python train.py --dataset="acted Russian speech (Dusha)" --norm="layernorm" --mixing="cutmix" --beta2=0.99 --batch_size=128
Rows from block 3 of a small sound classifier, named by matrix and row number. Rows with one number within an expert belong to one neuron, the router's apart. Each number is 200 + 40 x the weight over its row's rms, rounded and kept within 0 to 999. All counts start at 0.
Before each expert's rows are labels from the 100 clips, of 14976, where the router gives the expert most weight on average: "strongest on" is what is common among them. Only what is clearly more common there than usual is listed. The data: acted Russian speech (Dusha). In brackets: how many of the 100.
# router: router (model.blocks.3.mlp.router.weight, 4x192), inputs 96-191
# gate: expert gate (model.blocks.3.mlp.gate, 4x96x192), inputs 96-191
# up: expert up (model.blocks.3.mlp.up, 4x96x192), inputs 96-191
# down: expert down (model.blocks.3.mlp.down, 4x192x96, transposed), outputs 96-191

# expert 0
strongest on: emotion: positive (43)
router.0,222,208,222,220,204,228,229,217,267,136,215,169,177,215,172,205,200,241,236,179,206,143,268,227,123,173,206,224,171,161,170,287,184,180,220,189,189,173,160,199,213,162,270,179,193,185,223,210,137,174,239,215,225,213,216,279,183,202,157,125,187,209,124,231,106,141,174,206,242,144,211,263,234,186,228,239,268,220,204,256,263,219,200,222,256,238,191,205,198,163,282,182,166,207,276,170
gate.5,156,226,227,158,241,173,187,193,201,154,259,197,198,141,149,224,186,207,203,167,180,217,180,250,176,146,134,204,214,224,115,214,208,180,169,198,179,241,248,236,152,138,182,172,196,271,240,178,121,206,145,253,285,287,237,218,136,121,159,192,153,211,271,265,158,227,158,237,266,122,281,202,207,127,213,155,220,190,164,181,237,290,178,229,192,232,202,189,215,209,213,257,207,158,105,225
up.5,168,209,231,143,274,142,216,166,203,108,276,204,198,161,195,221,217,182,233,162,188,210,195,209,204,125,139,186,208,234,119,232,184,194,146,232,213,271,257,254,180,144,214,192,195,252,217,169,135,204,184,239,267,254,246,227,132,120,170,177,142,212,241,242,160,220,150,218,268,148,252,190,190,152,224,175,287,202,161,192,230,281,182,244,184,215,181,136,199,184,226,209,175,178,155,211
down.5,164,215,216,243,222,155,282,202,261,232,141,206,241,155,247,219,175,189,223,207,199,137,165,200,206,234,199,149,167,228,152,199,123,232,227,178,177,285,183,235,187,187,154,196,210,199,236,233,198,215,204,167,202,269,203,137,291,222,156,174,238,177,237,204,169,211,98,183,178,204,268,148,211,174,275,218,226,268,240,181,256,140,198,234,181,188,102,168,161,148,236,199,118,111,234,179
gate.6,224,267,183,237,135,245,160,132,196,267,139,164,176,273,174,254,144,197,181,158,167,183,169,208,143,209,146,277,174,207,239,219,205,161,272,176,182,230,164,197,183,204,145,171,239,157,195,185,215,156,224,242,165,187,156,148,211,186,285,199,265,221,100,232,251,181,207,183,122,162,215,236,190,231,316,217,199,272,252,164,206,162,165,177,184,139,151,198,207,225,256,188,209,225,211,206
up.6,203,287,185,240,138,242,171,140,206,241,154,160,159,279,181,258,149,191,169,171,161,162,175,196,147,195,153,266,198,203,236,246,192,161,284,175,166,237,155,192,199,188,158,156,252,171,194,194,201,153,238,243,172,178,167,153,197,204,264,186,260,217,101,234,225,168,216,180,130,156,213,244,196,234,310,213,220,265,264,173,235,168,160,188,191,171,175,200,229,239,246,171,208,226,242,228
down.6,131,232,254,187,195,193,203,150,200,233,151,182,265,208,234,180,161,102,161,227,164,175,234,178,208,169,252,173,257,225,205,221,213,193,185,195,222,235,217,214,221,239,234,225,231,233,226,285,177,136,284,190,247,219,211,189,253,128,269,133,218,167,156,293,268,150,221,181,207,146,207,162,203,228,212,156,228,197,218,224,288,189,200,224,113,254,240,209,238,240,213,158,186,271,230,142
gate.7,249,144,206,292,203,176,146,259,188,195,197,226,133,200,232,193,286,223,205,179,155,165,202,180,183,240,206,187,178,213,244,237,219,263,221,153,176,110,133,189,249,201,203,199,219,177,162,157,246,154,220,185,182,114,245,271,165,316,168,179,214,203,234,189,238,142,212,137,237,202,193,214,194,235,146,235,178,192,235,211,166,215,239,139,178,239,197,182,289,220,181,214,197,238,213,200
up.7,242,192,174,213,140,256,178,195,174,163,233,167,132,227,184,159,271,144,136,181,221,274,146,187,200,219,233,194,222,177,233,228,268,196,215,240,262,124,147,203,241,185,246,205,191,171,150,173,179,227,228,173,191,105,234,263,232,170,158,225,155,197,199,204,221,178,253,176,300,222,138,210,175,242,167,210,157,118,234,243,174,211,231,198,194,244,209,272,202,243,150,186,233,257,233,214
down.7,176,154,214,155,246,150,192,256,150,212,256,221,231,129,164,250,165,235,218,139,224,175,223,248,265,174,238,206,191,185,131,175,228,209,169,121,179,210,174,234,190,197,191,161,206,311,176,175,232,174,210,187,203,195,253,234,155,250,207,208,193,235,230,171,155,149,256,184,200,172,180,213,191,185,193,189,166,232,227,213,162,239,184,205,188,216,226,204,333,200,217,191,180,210,147,234
gate.8,268,142,224,217,179,209,216,252,185,217,201,281,283,164,181,132,210,232,237,181,215,142,171,192,170,274,240,193,183,236,241,180,220,159,180,155,286,237,185,245,162,196,174,208,172,182,169,255,219,229,251,135,199,218,228,172,240,234,191,202,228,219,196,246,128,195,229,207,193,200,196,200,246,191,169,275,130,150,182,270,195,145,221,151,212,242,179,255,188,149,187,142,186,178,272,202
up.8,138,222,149,201,219,167,233,166,176,198,177,132,103,200,167,239,175,228,178,250,154,254,189,260,243,162,180,231,223,170,114,194,197,242,261,245,122,162,190,147,210,216,180,214,217,233,269,173,205,192,126,235,249,152,155,230,197,206,195,247,206,152,197,222,251,245,175,154,212,172,199,170,122,175,189,130,225,271,184,163,220,238,191,231,212,149,208,122,207,242,196,258,241,219,147,153
down.8,201,260,211,291,207,185,203,115,155,188,187,195,189,234,248,200,232,217,196,196,145,259,200,170,225,196,154,173,146,174,217,163,198,208,241,207,210,167,212,158,254,214,148,133,264,183,199,151,208,146,196,181,236,116,168,94,177,201,262,208,188,195,149,227,228,187,191,158,174,178,204,221,221,280,241,163,225,229,230,164,172,176,142,260,149,202,201,163,182,198,220,198,192,238,204,249
gate.9,211,215,144,213,214,153,241,147,208,250,170,163,184,188,233,173,208,210,229,224,224,191,179,185,253,209,142,201,201,220,208,75,165,227,205,225,196,229,264,187,226,215,184,240,147,172,239,225,211,197,200,261,155,165,169,146,245,229,226,190,192,132,190,208,197,260,170,204,178,235,231,122,167,180,207,263,208,219,177,187,231,143,177,166,224,167,189,151,202,127,199,202,255,147,172,153
up.9,135,152,181,200,224,171,163,202,188,157,252,243,164,170,196,196,175,201,210,210,209,264,180,240,188,248,199,161,195,211,182,233,174,268,224,193,178,211,265,184,150,237,218,172,220,214,190,177,252,212,122,195,206,217,155,232,137,157,202,241,239,221,219,206,277,233,161,217,193,229,183,205,238,203,217,192,154,175,260,146,152,239,251,178,169,158,123,118,155,253,178,306,135,194,158,229
down.9,192,234,215,155,278,233,161,180,150,176,272,189,180,249,221,203,168,242,219,169,196,181,285,187,249,162,190,221,185,179,146,236,184,235,209,189,246,247,253,196,247,234,199,265,112,148,237,222,184,135,182,301,182,148,148,225,151,198,208,185,222,182,157,247,150,206,195,224,204,255,235,188,157,149,231,230,298,165,174,119,153,283,112,189,215,156,199,139,173,185,214,210,170,171,243,191

# expert 2
strongest on: emotion: sad (78)
router.2,211,250,187,222,118,234,211,130,201,139,231,174,209,250,199,96,144,157,157,165,177,260,204,196,181,112,244,289,195,214,237,245,193,159,232,258,174,170,242,225,241,247,182,197,216,129,233,157,145,242,206,216,200,229,190,254,154,98,148,199,126,163,224,188,183,284,186,205,192,225,176,218,220,231,178,202,241,166,167,224,199,238,176,208,205,218,196,197,146,182,196,203,226,186,164,176
gate.5,197,167,154,272,197,221,108,220,193,96,298,197,132,198,233,138,233,204,206,246,246,215,214,195,245,173,179,267,252,225,199,259,226,247,184,220,155,135,200,218,236,267,244,240,217,189,286,176,221,180,185,201,154,144,205,270,146,216,206,224,186,152,200,197,273,185,194,227,239,257,138,187,149,262,196,246,182,184,248,182,233,303,187,169,175,238,256,212,200,198,197,258,227,216,175,165
up.5,221,170,153,273,194,225,126,226,181,85,286,179,116,195,211,143,222,222,191,237,249,226,196,199,231,184,172,267,242,211,195,290,240,246,204,221,158,125,196,214,231,252,225,224,192,180,260,173,219,194,178,201,166,135,193,308,152,215,209,233,184,170,188,202,265,191,198,220,244,241,127,210,148,264,195,234,156,176,252,196,209,303,205,175,189,236,245,223,217,222,180,251,238,217,183,179
down.5,213,228,180,194,220,254,217,172,221,129,263,183,158,192,158,129,101,264,258,167,264,259,240,263,165,194,243,262,169,154,195,281,139,157,229,217,224,197,205,221,215,237,267,193,165,163,208,194,166,222,162,170,210,189,174,250,194,139,197,152,177,202,117,258,206,210,155,162,226,199,152,213,248,202,278,220,242,208,174,274,251,253,175,255,237,233,124,174,106,199,263,194,181,259,257,212
gate.6,250,224,170,276,202,205,126,206,247,119,263,227,74,243,227,182,194,270,218,210,235,233,169,247,163,215,218,236,161,160,147,234,193,241,274,163,206,140,147,135,194,178,204,150,201,136,243,191,201,197,140,176,209,152,178,239,191,236,191,227,235,180,148,260,190,198,193,193,218,206,114,250,215,189,235,290,183,195,246,199,251,246,187,186,237,227,149,139,199,179,202,246,192,214,283,179
up.6,190,167,232,161,247,124,258,194,215,226,150,232,240,153,170,280,186,148,192,196,167,200,191,244,144,166,171,166,161,209,139,191,214,238,179,126,163,200,192,148,108,196,183,125,223,276,174,179,244,205,168,206,244,259,219,180,212,248,239,206,214,247,222,203,226,193,159,190,170,115,236,216,237,226,221,151,240,277,223,180,192,166,247,244,162,160,125,126,271,240,240,186,125,231,133,224
down.6,202,163,151,203,210,192,178,175,194,214,209,182,154,222,231,229,234,159,205,216,171,211,239,185,203,174,211,129,229,249,195,179,221,248,219,188,145,151,140,177,203,249,240,245,234,177,162,223,190,163,192,259,178,161,252,215,196,192,227,182,292,247,219,242,230,148,210,201,261,180,224,181,171,266,206,160,234,234,221,241,223,170,197,154,138,159,261,143,265,223,198,235,191,250,183,117
gate.7,227,225,244,172,220,107,248,168,167,161,232,297,264,222,195,219,184,180,210,200,126,247,155,203,211,176,149,225,190,252,158,232,245,229,181,157,249,243,190,225,136,215,128,191,153,260,226,191,245,187,210,194,273,207,175,242,172,217,251,224,202,198,170,282,200,247,250,195,172,128,206,201,149,241,147,145,181,262,154,224,174,251,193,224,205,151,222,131,269,173,165,158,217,233,188,194
up.7,148,192,213,231,203,261,172,222,190,272,164,154,159,202,185,221,194,188,143,206,248,151,230,215,197,209,278,165,185,132,200,149,159,172,215,203,148,178,152,164,215,185,263,152,259,198,165,207,149,212,205,198,190,224,254,131,220,186,134,155,215,236,221,139,194,144,156,167,269,180,196,228,249,156,268,183,186,152,263,163,226,158,229,243,178,270,199,271,174,242,240,223,171,196,209,251
down.7,194,176,171,110,224,190,169,205,228,209,188,222,182,168,234,220,171,170,264,119,296,220,295,170,149,104,207,250,170,177,163,201,192,231,203,237,206,216,268,213,249,237,249,178,131,212,216,211,149,198,146,254,141,216,206,215,146,113,231,161,175,233,165,217,173,210,146,270,244,250,151,224,252,222,183,294,267,121,152,182,224,220,167,141,230,182,190,178,213,168,220,205,216,169,137,237
gate.8,217,134,190,130,282,183,239,221,154,178,241,154,175,131,171,241,152,254,208,216,232,188,158,315,231,249,149,225,207,213,83,252,239,216,182,173,164,259,255,215,101,208,175,241,177,264,274,225,205,195,117,165,207,195,170,237,179,222,268,232,217,176,166,242,233,247,174,230,189,158,181,155,154,234,244,225,147,216,264,187,199,286,229,197,193,161,211,199,182,217,201,207,184,135,195,174
up.8,229,117,198,154,311,194,184,254,133,162,264,159,206,179,181,213,144,285,213,191,256,144,189,260,274,241,137,272,187,204,121,259,250,230,165,159,204,266,284,215,127,223,157,246,164,194,288,227,217,156,160,202,176,166,168,240,161,227,267,191,189,167,170,222,204,222,199,278,174,233,186,203,155,239,250,240,180,174,282,150,186,292,204,228,229,184,226,227,203,201,222,172,163,127,235,166
down.8,203,247,155,165,206,288,182,187,129,164,265,189,115,261,237,175,248,159,166,210,155,190,184,204,178,217,290,222,189,181,288,235,186,236,266,191,284,237,164,144,274,253,174,250,184,166,232,165,197,144,211,226,179,135,160,234,170,215,216,238,192,146,223,166,252,229,251,142,129,213,182,197,210,240,170,213,214,236,162,221,150,263,141,223,171,195,180,199,182,260,193,174,180,248,218,208
gate.9,223,104,167,175,199,218,229,240,203,257,153,196,228,128,194,254,271,242,156,196,144,175,94,205,181,276,235,179,240,172,191,183,280,156,174,128,194,202,170,200,187,142,214,196,186,226,172,223,210,268,238,145,240,172,248,203,233,205,168,242,145,165,231,197,143,188,261,186,244,177,242,216,152,148,163,194,92,184,174,279,185,146,275,169,257,217,218,236,226,207,191,201,222,181,232,170
up.9,197,223,210,184,245,196,247,173,135,154,255,167,176,211,164,246,128,227,202,194,184,177,248,254,226,177,207,157,163,200,168,190,141,242,262,208,162,239,164,153,151,252,220,204,162,170,174,238,225,132,170,225,172,235,155,199,173,221,225,195,251,236,159,241,168,205,143,168,146,210,204,166,216,208,247,231,297,240,236,188,219,230,193,217,202,91,104,97,181,163,247,177,147,197,207,212
down.9,284,135,188,210,197,216,219,243,171,141,281,166,230,202,204,249,197,219,261,157,248,185,216,123,212,232,205,137,124,170,218,188,211,194,164,202,215,194,199,165,186,189,237,214,77,141,183,253,193,218,230,271,168,182,166,221,174,257,244,203,234,210,172,228,105,140,207,236,167,261,172,224,210,167,219,258,195,181,234,203,147,196,262,143,256,153,198,225,222,127,179,187,206,192,244,122

# expert 1
strongest on: emotion: neutral (64)
router.1,161,146,164,168,275,160,145,234,161,295,156,215,198,147,262,278,215,203,245,245,193,152,166,141,271,227,148,127,235,229,176,107,217,232,137,156,175,254,172,197,155,168,184,219,180,243,146,240,248,147,210,208,179,206,244,139,255,250,272,225,271,231,203,193,249,158,226,197,181,208,265,148,152,199,211,187,164,223,229,142,200,158,200,146,208,154,217,233,287,228,203,231,201,187,169,223
gate.5,183,299,245,227,150,219,196,104,181,159,192,165,147,303,183,166,182,230,137,168,171,320,224,187,181,164,178,219,184,209,249,207,196,157,254,301,247,230,221,157,252,268,143,189,215,219,227,147,162,155,180,263,209,172,175,243,144,157,227,185,214,214,215,234,242,238,179,158,219,166,216,265,199,284,219,171,208,175,156,233,167,228,130,206,217,222,220,176,175,215,158,184,249,255,140,215
up.5,202,211,126,161,209,242,216,230,169,203,237,149,154,191,227,179,252,139,138,245,201,177,169,186,249,210,301,198,284,200,237,195,240,239,176,213,180,199,142,187,216,225,237,258,205,172,172,188,194,208,282,198,179,163,220,262,244,292,174,230,181,194,203,135,204,121,275,158,211,236,134,182,152,214,167,161,139,211,207,194,195,205,192,208,173,206,199,244,172,230,179,134,238,240,194,198
down.5,211,203,151,170,220,174,252,239,250,135,205,218,165,126,182,201,176,237,216,243,286,183,214,330,172,167,181,257,250,251,107,306,185,247,202,206,164,158,182,235,186,165,261,220,183,212,224,229,171,248,152,136,232,226,209,270,194,188,180,181,164,136,161,244,159,227,178,216,232,176,168,202,171,161,203,274,208,205,170,250,289,246,235,231,292,229,185,184,174,164,229,204,195,158,197,137
gate.6,149,283,244,233,177,150,156,192,176,186,177,252,125,207,205,235,172,202,160,206,176,263,180,213,204,190,188,156,158,269,196,192,182,268,289,222,225,182,161,165,188,221,146,199,265,247,168,108,254,170,131,162,182,195,171,196,175,233,180,229,242,252,276,202,266,186,148,180,177,214,187,223,221,221,220,198,250,203,235,154,144,194,171,239,148,197,153,148,213,253,152,259,199,274,147,278
up.6,147,283,227,236,143,161,155,190,176,235,172,240,142,221,220,233,195,184,154,197,161,277,191,154,228,178,207,108,203,260,227,131,199,263,264,174,219,176,152,134,205,216,124,194,277,230,134,92,263,184,158,200,204,200,151,161,203,255,184,261,255,263,285,193,272,182,180,201,167,212,184,180,205,242,184,173,226,171,244,145,120,153,194,226,140,210,172,186,212,264,127,246,220,265,142,269
down.6,232,153,195,210,187,136,277,166,249,224,133,158,186,170,208,248,201,127,177,169,200,206,183,211,155,141,200,178,163,209,171,149,170,278,200,168,125,208,170,192,160,193,208,159,175,191,192,184,225,271,173,179,204,314,225,145,262,198,164,176,203,219,259,257,231,222,102,214,231,174,209,166,199,290,228,199,230,262,206,240,272,139,243,181,193,188,115,159,147,154,187,196,178,170,181,177
gate.7,170,196,206,159,217,183,175,246,204,191,207,287,231,175,130,151,121,245,246,216,250,254,222,230,158,258,166,192,136,227,122,192,169,194,229,183,259,191,246,178,120,176,186,135,205,235,180,172,277,222,108,155,189,210,152,192,178,217,172,228,224,234,222,186,229,214,141,264,185,239,168,201,278,125,201,230,210,173,223,149,161,216,232,220,173,162,148,168,190,237,189,268,127,165,189,252
up.7,153,253,222,199,227,150,180,200,185,202,213,224,181,139,158,275,257,246,196,230,154,218,198,217,189,228,131,169,232,259,134,187,174,171,220,199,180,263,206,208,120,115,167,149,244,297,178,167,197,173,148,220,188,220,192,167,186,247,237,181,230,232,244,223,236,194,137,235,217,183,229,158,170,166,184,151,223,206,215,148,204,183,183,207,251,180,201,156,174,214,193,256,171,242,134,258
down.7,208,145,151,128,309,146,235,201,211,159,218,138,152,151,178,122,180,193,269,251,258,230,207,213,215,172,205,203,192,164,108,229,184,249,102,180,160,201,157,146,134,220,294,245,97,191,205,255,201,201,153,238,289,235,212,225,251,151,220,193,257,205,109,242,194,179,151,206,271,219,178,183,161,218,306,154,206,175,239,181,236,218,187,204,252,170,176,146,146,178,264,180,183,221,234,168
gate.8,145,171,237,152,168,185,197,162,242,165,193,238,179,209,227,168,220,153,147,137,193,300,303,198,184,117,242,217,180,191,236,214,236,224,170,172,225,62,233,139,286,252,206,164,228,210,199,95,195,215,154,255,251,186,158,232,130,213,216,187,175,215,206,148,194,203,214,249,217,191,160,224,238,214,161,191,232,160,144,194,153,224,168,270,164,288,240,216,213,213,154,183,213,238,149,207
up.8,215,249,230,222,247,246,260,203,145,185,220,69,254,205,154,242,131,247,138,198,201,145,209,255,193,228,236,245,182,185,191,231,152,213,241,261,168,278,207,230,172,235,222,219,188,165,242,248,181,192,217,216,184,214,175,191,197,252,212,145,160,168,165,238,169,220,153,189,144,206,235,191,176,160,263,222,231,218,234,227,241,226,216,265,235,163,152,146,162,155,192,123,154,151,254,168
down.8,206,201,139,146,234,248,244,188,198,183,205,151,209,239,210,96,107,138,266,201,283,273,167,178,212,220,186,195,175,217,185,207,154,180,183,214,118,183,222,215,165,240,215,234,202,104,161,242,178,251,159,194,112,252,191,194,244,125,216,225,245,216,98,210,219,205,137,244,199,270,155,176,210,238,236,208,206,226,213,159,199,180,194,206,182,155,179,177,135,207,234,241,174,161,154,205
gate.9,233,270,226,170,231,141,154,156,122,208,166,172,220,297,201,205,203,137,184,150,174,229,265,187,194,111,183,285,167,222,233,200,247,181,170,216,190,196,216,177,190,260,106,208,134,166,213,192,186,160,240,279,165,172,207,208,197,196,261,174,166,203,193,189,203,215,241,286,186,199,181,216,192,278,201,217,230,229,125,181,174,207,144,243,176,191,246,182,245,203,201,97,237,223,158,207
up.9,242,250,187,204,230,176,244,162,168,227,161,147,276,252,219,156,176,179,235,165,207,210,221,180,207,161,186,226,139,159,201,162,130,191,171,187,163,217,235,184,190,209,168,214,122,107,249,260,189,202,216,256,207,264,200,136,227,163,227,170,196,155,178,212,145,253,157,242,156,244,228,165,214,207,206,224,261,225,126,228,199,168,154,207,239,136,187,137,177,122,243,143,199,144,230,153
down.9,193,215,191,203,268,175,177,161,182,215,196,181,149,156,246,197,220,279,242,144,214,147,251,235,229,213,211,245,148,179,219,161,147,205,242,204,215,259,200,194,227,223,180,217,175,196,236,193,197,144,204,262,98,160,176,150,166,210,251,154,215,185,169,192,181,205,163,195,177,246,189,187,211,195,300,258,259,221,208,176,200,211,124,144,279,161,131,157,152,186,275,233,147,188,220,261

# expert 3
strongest on: emotion: positive (38)
router.3,205,211,245,203,173,219,203,238,173,110,251,239,199,203,109,167,251,218,165,208,229,233,201,278,162,283,221,202,203,113,203,236,242,203,212,207,295,175,218,183,172,214,215,190,211,215,205,141,278,249,156,144,248,146,153,210,144,210,183,242,170,197,231,199,227,220,229,211,214,194,129,229,238,215,185,168,113,162,229,210,142,262,259,273,137,207,202,144,128,249,138,163,178,247,233,242
gate.5,218,173,184,200,231,214,177,231,96,181,224,220,202,217,125,198,252,206,168,185,179,222,159,159,217,279,226,145,202,126,223,231,254,213,160,166,292,235,157,167,174,200,175,196,193,200,110,188,272,207,247,202,195,146,194,306,196,268,220,245,216,241,191,191,208,182,293,217,206,215,171,228,186,194,197,164,134,179,233,197,143,194,204,244,196,188,219,200,215,238,186,155,188,253,246,271
up.5,195,177,176,203,237,216,166,239,84,177,248,249,209,213,138,209,242,212,179,178,177,223,178,149,193,247,230,143,223,150,228,215,242,198,163,163,276,204,149,171,187,219,207,178,208,221,120,171,260,175,229,214,189,172,213,286,175,251,208,245,232,260,208,189,242,162,280,204,200,226,176,251,198,213,185,156,136,178,237,181,128,221,201,208,191,210,222,223,233,257,179,176,179,239,213,285
down.5,155,145,179,227,263,176,228,282,148,227,264,219,202,137,167,252,245,186,200,272,109,165,176,191,251,272,210,106,262,226,148,152,222,221,216,143,179,228,202,224,170,254,169,227,223,284,188,224,241,165,233,163,230,161,211,182,223,254,214,219,241,160,278,229,240,203,212,150,214,161,214,122,104,220,137,152,123,273,191,207,205,208,181,135,155,190,236,161,255,224,197,211,179,200,226,184
gate.6,189,193,161,143,198,195,243,158,205,307,118,110,179,201,244,213,187,176,198,152,196,174,213,187,256,160,288,207,196,134,228,132,147,195,214,172,132,169,191,208,251,184,175,274,193,161,248,220,161,218,175,293,207,207,187,113,244,200,171,220,219,168,281,114,156,235,215,185,139,197,253,155,173,168,157,175,229,285,83,204,192,148,140,203,211,180,196,211,204,197,258,215,223,177,173,146
up.6,160,234,197,126,245,236,156,214,207,170,248,228,218,190,127,189,200,305,262,257,221,217,284,284,146,211,190,243,179,171,134,242,180,193,235,185,269,276,231,161,196,179,211,201,182,205,252,226,236,158,193,208,164,193,129,215,183,184,255,126,209,172,135,205,204,213,193,277,97,205,171,233,245,155,211,242,226,203,280,174,230,251,188,192,240,169,176,155,129,216,258,215,86,219,229,214
down.6,244,211,260,210,148,241,215,221,199,204,209,223,236,200,187,199,160,269,203,109,177,227,179,256,194,255,243,195,124,181,305,166,186,151,222,197,265,215,252,247,215,149,188,177,124,143,199,177,208,244,185,190,212,226,191,158,170,163,109,228,157,213,284,160,121,214,197,183,129,207,233,193,272,131,143,250,217,145,142,256,131,184,221,212,233,224,114,238,154,162,169,245,185,167,230,226
gate.7,293,260,230,255,84,235,153,238,196,181,212,246,175,266,157,139,246,185,176,199,190,237,106,158,132,256,141,124,155,302,255,215,260,206,230,192,250,183,146,164,111,190,193,184,182,133,138,189,244,229,260,184,162,201,222,215,229,220,196,202,281,253,226,200,208,173,239,175,243,214,199,210,232,240,179,203,140,189,248,206,142,161,222,166,159,153,152,191,218,217,134,210,193,246,197,238
up.7,190,147,169,142,299,162,248,174,175,238,198,163,234,156,222,242,131,248,204,175,187,117,190,219,270,201,216,211,255,181,146,102,165,192,174,238,174,270,291,249,172,200,187,217,157,215,225,227,197,204,123,181,209,223,178,141,205,188,192,272,151,183,180,219,208,287,153,245,166,229,228,122,142,201,210,228,201,180,170,165,181,196,243,159,242,155,204,186,207,139,188,207,228,130,200,193
down.7,236,250,173,199,158,219,197,177,272,198,186,214,164,239,222,131,160,223,230,199,257,227,192,194,182,197,167,204,123,158,211,171,123,219,217,220,204,155,138,145,228,162,178,199,130,113,199,196,205,232,97,224,183,227,167,141,222,195,174,253,233,219,171,130,217,277,159,203,160,298,180,153,271,153,239,254,213,160,202,143,152,156,199,225,267,150,146,210,148,190,188,225,222,148,158,254
gate.8,185,183,226,192,242,185,316,166,239,207,150,204,279,222,251,216,170,145,193,216,175,150,204,224,187,189,182,189,147,208,204,198,153,241,193,212,148,212,235,200,173,232,198,224,187,162,204,233,205,196,223,194,172,189,200,164,241,206,187,165,195,208,149,240,171,212,174,218,159,218,233,200,192,204,266,207,255,234,210,193,212,179,196,252,150,126,182,111,237,125,228,118,151,170,244,157
up.8,192,212,205,164,226,227,137,224,213,189,231,169,130,152,175,167,246,247,202,192,244,247,245,241,180,163,231,245,200,151,154,184,175,196,188,201,224,209,165,199,268,187,241,159,232,232,234,144,144,173,170,255,179,178,169,206,191,213,225,169,215,162,194,158,194,180,178,222,273,196,167,195,239,186,180,238,208,160,195,218,214,229,179,199,265,284,198,268,137,234,227,251,200,215,169,226
down.8,170,173,145,239,188,227,220,241,183,200,192,161,196,187,196,205,184,229,140,193,179,173,153,248,249,172,204,217,220,195,219,163,185,226,268,202,151,182,182,256,195,241,169,201,210,205,174,166,182,260,120,115,168,234,158,193,159,186,121,247,159,264,236,211,220,288,201,154,219,251,174,190,162,215,218,240,184,172,229,208,227,180,218,233,224,206,181,210,128,190,146,207,244,138,137,281
gate.9,262,321,248,253,117,166,224,176,171,178,170,170,236,264,172,162,251,211,110,182,209,234,139,231,161,266,163,204,171,184,248,227,257,189,301,251,187,164,166,187,128,165,134,175,248,184,195,185,196,200,252,219,177,198,232,261,197,226,199,182,190,185,208,240,195,184,235,200,199,177,202,249,197,228,238,168,165,238,219,196,224,165,203,234,194,177,188,180,197,206,169,128,193,222,218,196
up.9,182,127,196,161,273,201,174,215,207,256,189,264,217,184,260,288,167,218,269,190,174,191,240,203,248,154,194,206,197,216,151,167,151,196,145,127,237,210,230,217,298,169,179,224,182,213,268,195,179,195,159,199,222,187,156,124,183,203,176,224,201,193,238,176,169,239,199,230,122,201,212,156,209,144,146,257,263,171,143,170,162,226,158,153,240,235,242,209,250,131,203,243,220,151,198,160
down.9,265,265,199,204,163,248,129,127,286,180,184,170,196,279,184,122,144,280,201,220,222,215,157,242,215,187,139,243,160,208,186,224,177,150,219,244,213,171,177,181,209,118,140,254,165,104,260,189,183,227,104,218,180,204,189,173,196,145,200,239,217,167,134,171,247,279,175,263,182,247,268,163,218,129,237,239,198,153,195,189,178,197,179,194,271,148,166,209,154,195,219,214,246,192,165,206